python train.py --embed_dim=256 --text_encoder_norm="layernorm" --text_encoder_activation="squared_relu" --text_encoder_head_dim=16 --text_encoder_bias="all" --text_encoder_positions="learned" --beta2=0.98 --ema_decay=0.999 --batch_size=256
Rows from block 2 of the text encoder, named by matrix and row number. Rows with one number belong to one neuron. Each number is 128 + 24 x the weight over its row's rms, rounded and kept within 0 to 255. All counts start at 0. Numbers have three digits each. After the name is the row's rms in percent of the matrix's.
# fc1: MLP up (text_encoder.blocks.2.mlp.fc1.weight, 1280x320), inputs 80-159
# fc2: MLP down (text_encoder.blocks.2.mlp.fc2.weight, 320x1280, transposed), outputs 80-159
fc1.785 043:091085152128093128128154128109104128147128145183128092128098128149154085147128128128128128095128128078097128128128128107128084128111128110128128149093128085128128128128128128128162128094159128128093104075148128072128128160109128092128128128
fc2.785 042:156105128088128091171128104097148128128128128171165128159128128128128128128128097156148104096128150152128051082128182128150128128128128107108128153148089086128128059077128128128128128153128128200156128128063128128128128128153148128128128153
fc1.786 049:096128128128128110144128128128128128158128088148144128164107100093109128154128128128157128128106104150076128162128128128182092151112086128128165128096090078128128084159128090128170128128128128128066151101148128145105128173110128064107128128
fc2.786 052:144128085099163128082128128104128155128128109109148144152169111162169163152093174101090128113128107103089128112171128156128111128128065143128075087154167128128111128128107107104149171128107178148153077128105147128109128145106149128128128128
fc1.787 048:128128128128128128128128155128128144128128128179128128147128128101128091108104128128147161104128128150100128128112107156145149128080095106057158092105149094176105159145128110160128095146164128091103152145128160128106172105145128128128128128
fc2.787 047:154107128091128084155071128128128128128128189128155094128092158096128128067128108111162128107128128128097128151177157128089128128128128107128128128056128128128128128128161104128109111158128155128193128128128128128148104109128100147156166128
fc1.788 239:128113128128128128078092128081128128128181128167185128128161128188128092128150188128097073093166128082085158110128128161168128093098128128128128128143128128141109128138121128128155090140128151128102145096129128128126128128128128158147150162
fc2.788 258:103128128175104116128128088128128128183155128185128128128128128110105162128121128128128186128128139093128128128128115112111153179105128128128176155128187128159084128128128150128079161128119091138150128115128111128128128128169148160128128141
fc1.789 061:089128144128068128112128147128115103145128099172128128128128128145106109177144128139147128108128139106112128143154156128128074128087059106113170128128181070150088147128128108147161128128128084128106128077148161128112128117142128128108148128
fc2.789 059:144147128099128114128113104128143146101105145178128101128096128110128128113128083180128143128128128113128128149155157128109156128114072109108173147112128128128084128100128144167128181114097101128128205084112114166103100105172128128115105128
fc1.790 056:085161128128098093093128128128105128128107085155176085128128128128128092128146185152109128128153145112128167146087168180128128128090083128108128128128111092155128143128128061128173161128128112128092128128128144128104090128143128081128128092
fc2.790 056:153114168128144095128145128128154128128111128097128128157099128128103172102128081144147145128110166128128098128174128128109084128143076099103128154128128111098098103159128155098112145128095090128128147128128128159154128128108153128093172108
fc1.791 050:096096139128070128128128128128134123128128146128153153128128095169128128102128170128111128079154128131082161159128174128149104128091118128082162128128163099157128125078101128092161128097128062097128151179128128173128128181128108104117128105
fc2.791 046:169094128107105098128106128107128128128088128168128128076098128128100104097128139128128113076128128186128054128102154128128107100156172102101178128110128100115160155154128154128157128128128156172089128098158128128128151128110128128090179128
fc1.792 040:071128083128095150153128103128105128148085128128128086128128128128128128085154148128187128128089165128128128128128128149128097128089128165128158150128105076128082098128154128128128089181128128161085128128128164128128128107107095128128128128
fc2.792 043:179128147128128103128099128147128162155155163128097128128154128128128128128099128110128109128128081096103086158128095128128128146160128128128128128128128152097128128128128128086128128147128128128128128128152151128128101108128128128128091183
fc1.793 073:106138128128128154128128163128136116128128063178149108145128128144128128142128128152128128101095180097091128128128128164165102081100097114090128128050128064128102128128128128152196087128159104128128151128128144128128128128118128128128128128
fc2.793 090:164148109118154156128128128128084160107179158114107162128128139095099128110128146091142154147128128094154094158144128090128166146147128107104117185128140167108128128146196163095128096111128091086138139148128158154128128091114128137140147140
fc1.794 049:096128153128154128104128144113111149128160128177190097128128128155095128108128151128152097128150128128108147128145128128154128161090107161128151128128110070172047164128128147128161128157128128110128128099128148112107128128128100096108128128
fc2.794 053:128128128145174144156128165158159128105128128158128128128161128128128103128128163078095128143104128128128128144128128171105162128152098172128106128094152128128128160156128128171150128108128148162128099164152109128165092093101079091177128096
fc1.795 047:098128128128083112098128145128128128100088128190149128144097128105128128128128155128152149110150153082083099128128128159170083128083076103128194161097147083128109104161094147156146128128128128069069145128128154154128128128158090109128128128
fc2.795 051:078147161128107128174112165148165128144128128128152162128128128145144104128128128110158159104151110151128128128128096167107147173160110128128128106128128078128080128105128128128177166128128150128128153128093128101178098128128128080165128128
fc1.796 050:089128166128083128146100158105128088128128107128148149128103108111146112173105128104146151128128128094093102128113128128148085128164060128101156143128128095155102157112148104103168128160128092128089171101103128147128113164150147101128128128
fc2.796 053:106100149103128184128128128128091166128099155128128128128128151179145128128128072128128107128182159106149128128110148145103112128128152158128128152128128083128144128159128128152128094180128128128148128128110128108146110128163128128176128151
fc1.797 058:101128128128128101110128146112100128128128099128155109150128115160128145145144157094128149128106173128061151146142167177145128128106060128101141128065128060128128095167128087095172128152153115128095147082128152149106128141107111128158128128
fc2.797 059:114153128164096128153094112128128156111094128105128185128128128128147128095128114098128150128166142101128128128128128128100110128149097128128161146128168111164128143115189098128113144100128154143090128128058142087068148156108152084128128128
fc1.798 053:128128161128078128128149128155112128128149114128151128128092128128162112074178128128128114080128142101056179128112184128180073114092094128109175128092128103164076128164128091128157128099153128057091128095081128128128128159108106093128152128
fc2.798 054:150106146090113145086143128128128102128106146186128128128128080128128128099171148158128107111128128128128128147128128103152128086170128128147128128146128100128160103101128128114128128152128143128101128084095143128144128128128089148161154128
fc1.799 048:102128148128073128083168128128128128128108096198093107128128092144128128128128164128158128128173163128092128128128147163128128128128100128128193144109153088165085099155149128128185106147102093051128128095171100128128128112128128093128128098
fc2.799 054:128098106128170128093175128128161095143128128128155172166128150128088094128154128108086144110151128128087171156128169128128128173128149128128154154142128154128128101155151128128128128128148113128128103155100143176112128128102128128128128128
fc1.800 073:128128128128062128110155128112128128128088068193158083128128128128128128128128189128128128090128128128062128128128128214128128157046078033128144128107128128203128128128128128128128128128155116128081186128101159128094196131166174128191128128
fc2.800 068:128130128128072128128128128128128128128136128128128158128105128181128187185216082048128128128174121128128128072175171146128127128128063128128167128091128128138128169128128128128128128128128128128128125128168115128128128128128128128128128128
fc1.801 040:087151089128128128183128128128174115150128096102128128128159106128128147150128128128152128087128128100072107128155128128128128156128100128128169100159173078149128163128083128153128128152128092159078155083089128154128107128128128094128152128
fc2.801 041:128128128128190108128147128101154150094092128170128159186128128149128128128128128128150175128128128128128092186128067128128128128128128098128096128128099106128102128155162153104128128128128128104128128098103171128080128128095128108103128128
fc1.802 211:066128139151082128128128137150128166128154128128128082128102151154128136128128128128128128121128142128093128184128128128187104128128121128128144176107128128128106159149154128152128154109128086128128156128167128169159128145182167106128128090
fc2.802 196:101128083128128128128179128128154141128175128128085128128092147128128128128126128112128128130122178076128128174128160128122128130128128064102128147096128128151128185136133128140128128128128063128128128128115176128128128128115147128128128177
fc1.803 040:128155128128092128128128128128128128128128089179128128169097128159128090171128156128128128128128128128067128128163128148128128097107102106128187090109156074128102128171128128192128165128128178081088128128128128101128128153107128064102101151
fc2.803 040:157108128128128128096128128128128128149075128128128182177128128128128155169128153161128106128128165162128088128157102186128104149128148128128128164150128128128128072128128128128128128097149084128128169128099128077128079128066086128128128148
fc1.804 295:116157135128128110128128160158167164155082088128128128108096098094128154131104128164128163123128161128128128192128128128110128152128118103128210128128167125153128128128128110171128155128128098128128128068088108128128128153148100072128102128
fc2.804 288:128128128114128128128128167128128088128128070161165128114128128147128128128128167189128128086148128102096150128094128153128147154134128128078128099113128128159118128128128093185128128163128128128105169128128128141128116128128093128182128166
fc1.805 178:132128128128128089128128128128128128171128067128128128128128128128200128190128128128182128128128182128105179148128128107128127158156128128128128055111128128154151123162062107186187128128128128124128144128128128128128128192128128081128147128
fc2.805 174:128130128098105128128128128128128128128128128170128128097088128128128128074169128128128128128128128128128075128128205089128128048128080128128168106128099076128128137101128128128100128184128206128119091128128092144128128064160128128152128128
fc1.806 083:085128128128080100106149173128146153128128128174128099142128096128160081138128128148152147070116176128128128146128128163128128128075092082128128128128163085153084128172142128150154128109177089128128157102128128128098128128128128128128128128
fc2.806 072:128128114095128128128091112128165128128063128163175164128128128128154128128171128158128128128143146171168128111128128141156111111104086128128070128156145128139157116141097092141100128089085167172113095093095162128128128128156095128128128170
fc1.807 132:064128157182128157128128116098139156128199128183128078128128128156128128058128156128096128096128128128128128128128185143128036128128128128082128128128128077128128128180128128128128128087128128128128128128138128128128176102128171128128128128
fc2.807 123:128110128108105128128128101087116070128117128128128128118097095128128128128128128128128128120138112088128128073054128128128128128137188128124128128128128128164073128128128128128128128128128120110128128156128128128128128107128128121128128128
fc1.808 046:083128149145088111149089154128101128128146095177128111099147128092128128128091128128128150128146128128087156128128128128173092093071103111169155111128128094128093128128168128102128128128128128100128128128128128128069110128104128070128128128
fc2.808 057:099172128145128128128079087103128170128172112102099157145128128104162150098100128052147128076128157128128128128128150128150128128100105076128128128128163096128108128128152157178111152076128128150097128128078128102128107165183143151143128173
fc1.809 062:078128128128080142115100128128128172107149128169112081128128128128173091151152149139112128063105128110094156167108146150168083148093089114109176113098128037128075128128128102128183128128128108102103128100148128128128128116128128128128112103
fc2.809 067:151158112147128128161128128154158141080145159128094128128146128128102146155097111128116110142083170128160128166150128107143086105128128071115142128145145128091128128128159141128099128128091128128128104159128171128157166140146128128095128148
fc1.810 055:094147155128084148145128161128143149157159081128163128128128114143169128145128128142107128082128128104111128143157143158161094144091089128101185157081128128171112145128128104128157113081128102128111144095128128128084128143128128128128128113
fc2.810 057:128128106143128128149157157108145111128164165111128128128162155163128128114105128159154128168100105128128092128103087128083128101101128128113085109159101173128148110092065105142159165113159156189151095128164128158114128128105128104151128128
fc1.811 058:084128143128095114106108162187128128108128156159166128128128128145164128146128140158128154089128170128091128128106128128145128128068071078106164157106128106172083128150128104136147128128155128098128128106128128128142104128163107104147128128
fc2.811 057:128140089146164114153128128150091128105166142128128113157128105084128146111153094091128128150128096093113087128128128182162128128143113111095112166115146128103128072168128101128128099085128070104128128175147153128128128128128164113108104128
fc1.812 047:102128128110092097128128099100128151151083128128128149128150128106128108162128128128152164083162128128128128128128128155128128146103103079128172128128128083168097128189091074128154128128128128111128128082128128153103102128128160128128164128
fc2.812 049:156128146128128128128128128164067150128155128128070128166128153128064073128128128097087128149128128128128085145128128128072159088128152105128128128167128112109149128157128128106128128128153128103106170128128128105111111100091128161166128093
fc1.813 112:128087150128128128128128128128111107134128128128179101128128125128128128128106176168128128091128186117075128128128128169128086128128128128058128128128147070128089073184101097128128128128128053125128164099128143128128128173128128128128128128
fc2.813 107:128141128128128124128128128128128138128096139097069156158158128128128145128176073113128128128128128110194128128101128128128115128170128149152145128128119094128106128128124078163128128128128128167128105128128128128128132128128128128128086128
fc1.814 053:109153128128100107128110128128128128108128114149185107128128128128128093128128128128128128102128128128101128128149128150114093145084078128143164128091128128150153148095073128148150128128199128146128128147128128156115128128100083090074128128
fc2.814 048:109128128148158097155162098099128170128198149146128100155128174128089082146128146104080109078128180128128128128147128150155152091128128069104074150128089100128098128128128107128086128159128146099099128150128174099079128128111146108099128150
fc1.815 068:081153128159094113128144128146143128145141147176128079128128128139167109145128142147128142091128164113099161146128128145145089128071054097102179128128128086162050128128117057128143128093143094128098157091128128144128128158128119102100149128
fc2.815 070:128111128161159128084128175177169128149093128128151100108111106164128112128115154128107150113128093143142128179205128128093074156128157105113160096146148112110128070128108108094128153099128128105128093140183159166157115128128128107082109141
fc1.816 083:090128140145044092128105128092128128108128094149128108139128128128156128128168179159128128073128128128128128128136128153128085128074084076095128128131128105184086153128128140156159102099141104105128156112128151128097128128128128090128169137
fc2.816 066:161128096105118128128128105128128183099071109128101174128083190128128092128128099062128088128128128128128128066165161128144107128128128116181087128128085171085128159128128128128128128162128190128083143128128128108128128110087143057146098163
fc1.817 045:128128128128082128128128160109159128144128128166128110173128128103128128128100156128177128089128149128128156128128128153128102128089072106105169128094153101162108090167109128107150128108160128128107128128128128151128128146161149070102108089
fc2.817 046:128105162067073128105104128149128103167165075128098128094128128099103070128060128155149128128094165128128128128128097128128128128107128106128105099128094082128128128128179128128128100128128111128128128128150128128096109128158163178168148128
fc1.818 282:106091166146103128105128128101140173111114132128106086143093178143128138142128128144115128128148150081101119160125135113191125162110128128109128128105111130128111162161137128155128128128128128139128169152128128168153111160159167106128112128
fc2.818 240:128158082128128128128128116128113182098195180128081111158128167128128145094128128093128128133151172106128113162107128105158137128087128058111128166109148128115128141128194161141120147128128091128110128128128128128139110102117165128115116158
fc1.819 042:068158128097128100128128103128107128128128128194179092128158102128128141128128156154128152042156128128107128128128128128128152128128078095128128087095148094128128110128082128165103128161100128095087160128128101128075142128128128128099128096
fc2.819 043:128097098128128128174128095156128128092085128101128128100128187155128128128155157128128128128097128128128154128128100147128106104128128107128160104128128128128183128128104128146108104128082152128107086173185159128092091128107150128151128169
fc1.820 055:087128128128055157128098128128143128144177112164093100128097105165152128128128149128128128053128128128128128128128128128128128114066094112085176128104153100153128128172128128128156108128128076128128128128156151128128100128155161106128128161
fc2.820 056:159160128128128146128128101128144128166143128089107155088099128156128145062128128128175175092128128128073183146128128128075128110113128112086171145128128128128128128128128106128128128081146105161165128128128128163128157128128103128143111107
fc1.821 139:128092177095128128128128128170128128128128128128077070128128128128195128128164188137128128128128236128072128128128122128128128128105128128064128128134128130082128128090128128128169128128144128116128127128128128128128128128128128073168128128
fc2.821 175:128128115128128184137128153128099204128128128128128096128128128140128128128131179128128128054128128086128051128148128140128072128128128073096128128128128104136128153128128128128085128128128128128128128128175181115128173128122199082128128128
fc1.822 054:090114106145078087108128146111086128160128104146158149148128128128128128128128144107163128074145110128078112152128160151164128160112128113099148128128128069224104128152128100128160128128177144128128128128146146128091090151098091101109109085
fc2.822 057:161128128128150128128128100128092187128128093069172128128128086144128084150096165106155163128128128128128109128128100128078193112128128128128114147128144168128113101128128143128128102107128128111111143128108091099092128128103109165128158160