From a checkpoint of a small contrastive image-text model: encoder norm batchnorm.
Rows from block 3 of the text encoder of a small contrastive image-text model, named by matrix and row number. Rows with one number belong to one neuron. Each number is 500 + 50 x the weight over its row's rms, rounded and kept within 0 to 999. All counts start at 0. Numbers have three digits each. After the name is the row's rms in percent of the matrix's.
Before each neuron's rows are labels from the 100 texts, of 14848, where the neuron reaches its highest value: "fires on" is the input token at the peak. Only what is clearly more common there than usual is listed. The data: photos with spoken descriptions (Open Images, Localized Narratives). In brackets: how many of the 100, against the usual share in percent.
# fc1: MLP up (text_encoder.blocks.3.mlp.fc1.weight, 1280x320), inputs 0-106
# fc2: MLP down (text_encoder.blocks.3.mlp.fc2.weight, 320x1280, transposed), outputs 0-106

fires on: "white" (27 vs 0.3)
fc1.455 130:500612500527500500539500496500500460577478500402500500500500613420500573500456500600379500418500500500523448536603500381430500439500500574381473453500500363500500500365500524389457401569500500500551550500500500500465500500500563482516449500505500500500396500500500500500500527500410500500609500500500547500519500552547500
fc2.455 147:500500500500500468415500427500604500592467584500501491500500500500500403428500644500563500528458500500588470500500500545500514485564500500442410500403500492500500539438559442500500428514500569500500500500404500564500500500500500500500500572560500500500500570535640500405500580500500500486458535500455500496484500401500500

fires on: "is" (8 vs 3.6)
fc1.139 186:352524438518525530500500597484561537500558597424500499422500605426621500447500500600492500500383425499500403500641447500443500500500500593424500500565500500430500439500500464475500360500500500500500500500427453466500500619556500500617470500500442519500500500453500537555500589500386415471500500551405500490500442500528500
fc2.139 194:565500420597530500391500596500522564542500502484524544500500500500478510500500619534424577485500500500500453432534500407500477500413629515549500446500558541500500500500521500500475483500500547500500500599404500441596487500564500422518498492569500500408500500500500500556444500345500500508403481598325500500500415500430500

fires on: "the" (16 vs 7.1)
fc1.724 209:500512431468500500578411500471583584500593462452500500500500624416500571465468480574500500512500500535500403457621500500555500592430504500491500401500450486500617500446546500479579575500476500435500500530479512409443451500563541500434520542511500500500500580500531500450406531503500497500579500500403500500500500474500573
fc2.724 212:500500599528428500413512456500579500500500500581500500491500500500422494500607559500530429586500590500500500448486500500500401500500500500460419564500500500500500597535500500500500500500500436500534464481500530502500470394534440451500585500543500582514500524500500464437500554433460584500424500500522500528568500500500640

fires on: "the" (18 vs 7.1); "." (11 vs 5.3); "," (9 vs 3.8); "pillars" (7 vs 0)
fc1.378 201:500500500500500500380500500500500500500619500411666603512500500443584500500500639500500542500500500500500500516448461500568500622544500402500500500515500467599575500500500430500500500500449500500521621522500500500500500500369444603500500500500535466573551444557435573500608500563500482532500500500500500500608500520500502
fc2.378 189:500518500500500367500500500554618500615500500500500500500500537407500500500500500563402500346650532443500500458500500611383500399512500461500500500500384500443571500500500500500500569597500511500500500659533653500500500442500481500389500500500500500500433574333511573500495500500539500500500500428500500476500462500500583

fires on: "standing" (25 vs 0.7); "smiling" (24 vs 0.1); "sitting" (10 vs 0.4); "men" (9 vs 0.1)
fc1.252 112:397500454500500500415492500500500500410500500500535500500500500485500500662500416500475500500500500500500477489500500500500500500500500500500500443500500428500500500500437500252450500500500500500500604569500500500464500527500500541566500284421500500409401500500451561564500400500500497500500386553500500574608500502500500
fc2.252 112:549500500461500500499500500500500589500553500500500500564547588363634500500426500500500500500500500555500419521500500608500500576500500500500500458500500461550500500496500453405623504500480500500500595500500524500500438417500500500500500500554500592500500500500508500500470500592344500589597500437437485500500500500459651

fires on: "white" (26 vs 0.3); "and" (9 vs 3.9)
fc1.260 149:433527500586511599500500500500500477500500500500500642500500545500500500514476500569447500500546500462500500501582394453418500500441500531500508500500557327500500500500500465420406345557500500500500631500500562434535500500444500439581500446414500500500321500500500500500542500500500459532500500500500579500550513500500488
fc2.260 145:500500500500480500500500428500553414500541500500625515500500416500500500500500581532500500703500500500500500431500598500578500500480500500500410500500463500423500500500500500500500500500516500558500431440500505556500500500500500516500500500500500579500500500500490500500547508500500579464454592500500500500500500500602500

fires on: "smiling" (34 vs 0.1); "sitting" (17 vs 0.4); "men" (11 vs 0.1); "ladies" (9 vs 0)
fc1.678 056:463555500500540500500500564500523376500578500500454500471500500479623405574538500500492500571558523454500446607558500500431590482527500574430461442500500433500552495549482548500452500500406500500563500500500415526513500599500500472529500379500500500512450500496500543565500500500440441500527500500414530500535406500540500
fc2.678 064:585500465519500556598485475500500500603609500500559585457444500558500608464500502440500485501562500500590496468500500495500500478550500500500544671500500500540500500525467500500498402617528581475500500533423500446538500555500500464543490609604599565500504500500399495500500583430475441441500615546500504500406420563402500

fires on: "smiling" (43 vs 0.1); "standing" (11 vs 0.7); "sitting" (8 vs 0.4); "women" (7 vs 0.1)
fc1.717 063:413594500480500470500500500500500500500631613500583405500500567406500500500500452500500500500500500497453500500500500500423634500500500500500457500500500448500500500500432549293500500500500500500500557500500500429500500561500500500513500370413500570500500525500500500500388500500404500500500500500500500500500435448522500
fc2.717 062:500500500500500637503500500548537569444590500500500500500566500308600500447500533500500500534418500625452500500500500568500500520482500647616526436500500500452500500616533500500500500500597500500500500621500500500458500500500500601500500500520398500500375605500500500493518500500500500509500500500500500445500500500581500

fires on: "the" (33 vs 7.1); "." (14 vs 5.3)
fc1.82 223:500500432500500605500444597419454500500500471500462500500470548459572452500519479594434500500446500500500500500551500500500500466500500496504500397614500500470640507555500500500552500629500536500500500500418527500469500485525475500499531500500432500500522500425500622500500468500500500530567479500500537500491386495500568
fc2.82 223:500381500500500531548500520500568518484491457581401500500546516509467500500500443463500453500574500500500500452500500482492463500432500414500561404500560500434461603623563566501500500500596500500480500522598500500500368472606611500431500500550519436383500500416578523465482440423547593500538500500500500500500371369434500

fires on: "smiling" (18 vs 0.1); "standing" (14 vs 0.7); "and" (9 vs 3.9)
fc1.566 154:367500471500575500500467500500500487500505473500500500500583514389500500615500500500388491507475473506444405566500549500500500500500462434500500406437563500500500544500462500391500560486500500635500635526500500429500500622452572500500500304405497529500407480390481500464500500523500500534581404472500540551522554540619500
fc2.566 142:500622612500500466571500500500518500500500500487500500500500355500500582438562500665500500616500561500500500464657500500500500500517421593500500631500477565493500505500500500500500500603596500500500500398500500500500500500500449500500500500500500581562500443401519500508500500500500500500500500500579500500500500500500593

fires on: "city" (43 vs 0); "buildings" (14 vs 0.3)
fc1.668 101:500495500431500500464500500413500400500553500306587416500448514500500554555500437500465500500500500522520500442559500621493643500552500500498500499500409397517500544612474500551500521520500500500500587704500588500500500500373500584500500528379399500500426500472483500508481500500500500480500497434521500500470570500500496
fc2.668 089:608500500500468500615500500500500500552500550500476553500500500500500500530500500638500500557573500500500500500500460500371500500500531592468500669500405500585384500360500500572500490500500500500597388500500500500578500500513561403500500500560500673569500500500500500505444503500493391592500500543500500369461494500500500

fires on: "city" (45 vs 0); "clouds" (10 vs 0.1); "sky" (10 vs 0.5)
fc1.727 237:449500409457566401500405488530500500500498554500500500500500553363412500500436500467500500442428500500445500482532493552500582564617463500500500500458449451500500425500549500443491500500439407468500514596500475500449500581393500595500503500388505500500434563500500500500500577537500500500500466500500513500500500500594448
fc2.727 240:571500447580435500500500502360463500500566500500509500500500500500569500551453431480534500340500466560480500431602440500500465388549621500500530471638344500568500500500500625500500603500498446500500500620500500500500500500500500500500556562500500500461573500500500599584556500416550512500524322500435500514414381421500500

fires on: "smiling" (47 vs 0.1); "sitting" (13 vs 0.4); "men" (10 vs 0.1); "standing" (8 vs 0.7)
fc1.402 065:389500374500500500500500538500584500500631581411522500500571500500500500574500500500498500505500481417429410576548443403500564500584568555500493500500500371500515402614408500334438440500392500500500586552500500448500500500500595500551433410500500601386408500500500552500500508500414435500511512500500500500500431500500500
fc2.402 071:446500396417529479500500500634585594500500500443500500564607500500500500500457513500500500618500500500500458463500500500442436548500500500459500493500564430500500493500500436500497500500500500500500543500500507500500525531500500525500500500527500505588435537423498500500500564557500420500409500500500500500457500500500573

fires on: "white" (15 vs 0.3); "see" (12 vs 3.4); "and" (10 vs 3.9)
fc1.184 093:459500426500614500500500432500551500500500500500500500500538500358500500572500500500500426500500500500500500500500500500500500500439500500412500421539500500537500500500500500480407500500500500505500674687500500500513500573414500500500500361405500500500375500453500463500501500484500500539500500500500500454498500490517500
fc2.184 096:500500500500500500500423579500500500548516500488645439500500500500500500489500500521500500500500500522500444500675500586500500532519500616500500500500500500480500609511509500513500500500500500405500500500555500500500536500596377468615500500511513546546434500473543551500408500500518500478500481500537500450500500500500562

fires on: "the" (33 vs 7.1); "." (22 vs 5.3)
fc1.389 157:536485383500500513450500479433476500500500500521500482446500587500542455559431500556500500500436461500461414500500500500552604500468529469505500365526433500500560539500431500500530525613464538500500500638445500368500500500500551500468500500463454500444500524429515500500500500500600500536593475500407500594500447438500458
fc2.389 158:500500450431543500500489524511500419500375500500452500500500500500500388588484500500411401477500601500440500477500613500500513367470500500596574411500500500481500632500500500500500592500500500500500623530500500544490500500500500500500500370491500497388500478500585552379500369500650500500500500513500500500512374469500500

fires on: "is" (14 vs 3.6)
fc1.450 176:500500444500578500500402500418500500500500500500466500443500549500500500500500446500482500500500500500432599458500500393500500471500542500500500471624500500485540572500500500500567500500500500500500500500500500555500500500500500500451587500500456500500500497481500500491500466461500500500500500500500606550500500500500500
fc2.450 181:500500500602500500523500500416500500500552500500311554484500606416500460500399500387500500429537500568384500500500370504500457473415589500500500364456562500500500500619500500526500500500500500500439500500534604500516391500566500500344500500500543417500454500463500500500500500500500553500500415447411500500453500443441500

fires on: "smiling" (37 vs 0.1); "woman" (18 vs 0.3); "wearing" (11 vs 0.4); "shirt" (10 vs 0.1)
fc1.586 212:500500500504454504500407500398545557571571500500438500479500500562553592500500500500551500557445500500500500500500500500553515500485612470500415469589525435558490500500500585500416463453346426478442500455507500487500578500500500487500456500500514500500500445500481576634566589402500468500422523622416500572500381500500500
fc2.586 200:548597496599459431500500500402500431629622500500584500567405468500559500438500500526604559486595500500574500403478500487500481500569500545471393500500431548500549463500339472476500500500520576500500551557415500378544591541500500440500491604500500500591500500500455572533557500567435433500500500540495489467403500500381465

fires on: "is" (14 vs 3.6); "a" (10 vs 4.6); "there" (9 vs 3.6)
fc1.101 210:500500415500500500500457484500500397616500567456500577500500609500500500500378500567500500582454469500500416512574500500414596418500585592500560433500380500500488500500508533500417500500419560500500500500500500500542500655500500500601364500500476530436500510523500500500500573423474500476542500500386500471500400500500446
fc2.101 172:579465500500500500350500552500500500500500500500500395500430430500576500500534500480500500307500500504500500500500500500474500500495500401557553500527500510500500500542500500532500591500500497500500500500556500500457500384502500500500515573424637333578500497500500500500592500542640500500476561500500388500485500386500462

fires on: "clouds" (21 vs 0.1); "sky" (20 vs 0.5); "." (16 vs 5.3); "bottom" (15 vs 0.3)
fc1.603 218:391452554673500620500500500418448482500500500414431500464540573460536500500416397421500452431500419500527500500500500427453554500569500500336500500500401500500445500500481500500500500500500500580422500500500619500500500541500500588500436500500500500500500500471412500451467500500503500500558468500539500576500500532530500
fc2.603 232:500500436500500500500509500500500500440500447497435500416500553500440500500475500557400500553428413429500330568534500462500500441500540500500500402500500499414500591591523500438500500500493500527540500500500456455500372551574589458587462500561500572389412500500500456500473500500464562572577535454400500500527440451573476

fires on: "smiling" (38 vs 0.1); "sitting" (18 vs 0.4); "women" (11 vs 0.1); "men" (10 vs 0.1)
fc1.385 102:373521500478500500500500500500500500500636500500500500426511500477500544500500500500500593500500500500350500500561500500500413500500500500500500477542500335500500500500500568330483500500481500500500650517500594500500438500500456500459595471447500610500470541500500520500500500500500468619500383500500500642501500500515500
fc2.385 098:434500500500495500634394773546625526500408556480500559581521500476608500500609500500495606500500500500553500525500500559500500531541500500500500500500500579500500500500500611500528500500500500500500500500500500535500500500500307384432649500500500500500464499361581500474461428544500500458515550500500500500500500589500500

fires on: "smiling" (28 vs 0.1); "sitting" (25 vs 0.4); "men" (14 vs 0.1); "standing" (7 vs 0.7)
fc1.607 061:500500471500523500422500513419603475500538500500500500500558603500540515500466500500486411440536500437425545465500500523500483500500553500500500500500500437541582500589465507500433500500472500500500585563503585504500500500500500500500500405533518500500500500442500531602557500500399441652500404500444500500500499523500468
fc2.607 064:500500500500550500539500472492500500500500573500412587469500530457545547434495437566614500535424504468565434435580543535463500441417580593500500500547418479519466500500490500641512500526420500500478423466484500500500500433606469500527570617546530563449500500550532500500500528471516423500449618556500500500500483500372500

fires on: "white" (14 vs 0.3); "and" (12 vs 3.9)
fc1.711 151:500500470500500582500500500451500493530500580495461609500500581448558482500500500500464424500500500500506545500523475567500500429500500540435500500500500279522500500606500561510380473500500401500500508500500591500500500500500500500500412500458562500500500500500500500500500500500500411500465482459500500500630418500471500
fc2.711 145:500500500500470500500489500500500500500537500500500572500465568500500500500488535500500500500500500500500500500642500500500500500477500500442573500435500326500488576500544395331388438500500500500500584589500500500500449500500595500642284500500471500441500500500479500500500500498416500554422500362392500434568467500598500

fires on: "standing" (24 vs 0.7); "smiling" (24 vs 0.1); "sitting" (22 vs 0.4); "men" (18 vs 0.1)
fc1.629 128:320500478500542500425500500500590500500506558573500500553500619517500403500500478500500536430500522448407592482445500500500420500558500409500408479534500500500500500500356585377462500500500500563508625568426500500528534500462500500419500500500500500500500500500500589500609421463429500607553348518500550500556500500500500
fc2.629 130:439500500598500537500507399500590523500500584500500595430518659500500500376500435500617514583565500500500500434500517500448384500521500515500312516500500500578486500483500500500510468500500520500513500500500607500500500500509500499500500500500500500463500500500500500500500500479339500393448500500410584504500500500500571

fires on: "clouds" (29 vs 0.1); "." (27 vs 5.3); "<end>" (10 vs 1.7)
fc1.503 196:500500423500500500500500454461457448607438500500413451577501580405576500500391458500500461500397500500469560500500528561500611500581500422408500500500420500500500500500500500479500502442382500500500506527500555500500500500386500605500554500401467514535500500518525473450528542500500416500541477500500500500470500500500475
fc2.503 180:500542500479518500567534537620580573510443500500500595490500500578500527500472447555500539500590537567519500562500500500432346500500655467576516500500527500500500428500599631500500500492500500500500500500500557500673520535534500459527500500500586500500500500500500613589500540500488460500500500565500437500500500500404475

fires on: "the" (25 vs 7.1); "<end>" (19 vs 1.7)
fc1.748 206:500500497591462500466567455480410500472500500362520605473596491476416500542436540500464500504417443500500553500470410395534562561500583500457500532500500500555500500418372500513597437500443417619621471529523500500612500512416590594422469460500500580442497436545427476586534500506500544500436500551500451500572527550587482
fc2.748 205:602459516444372500500611500465524509451568500484500500516572500520500525410450500500532500500500500428419500438581469457503434500500545481500500567500500436531500479500532500500545500500487407473500496500500674535565473359517555566500499521513500511500613500382500497607500500500614558500442486471500500636541500480500500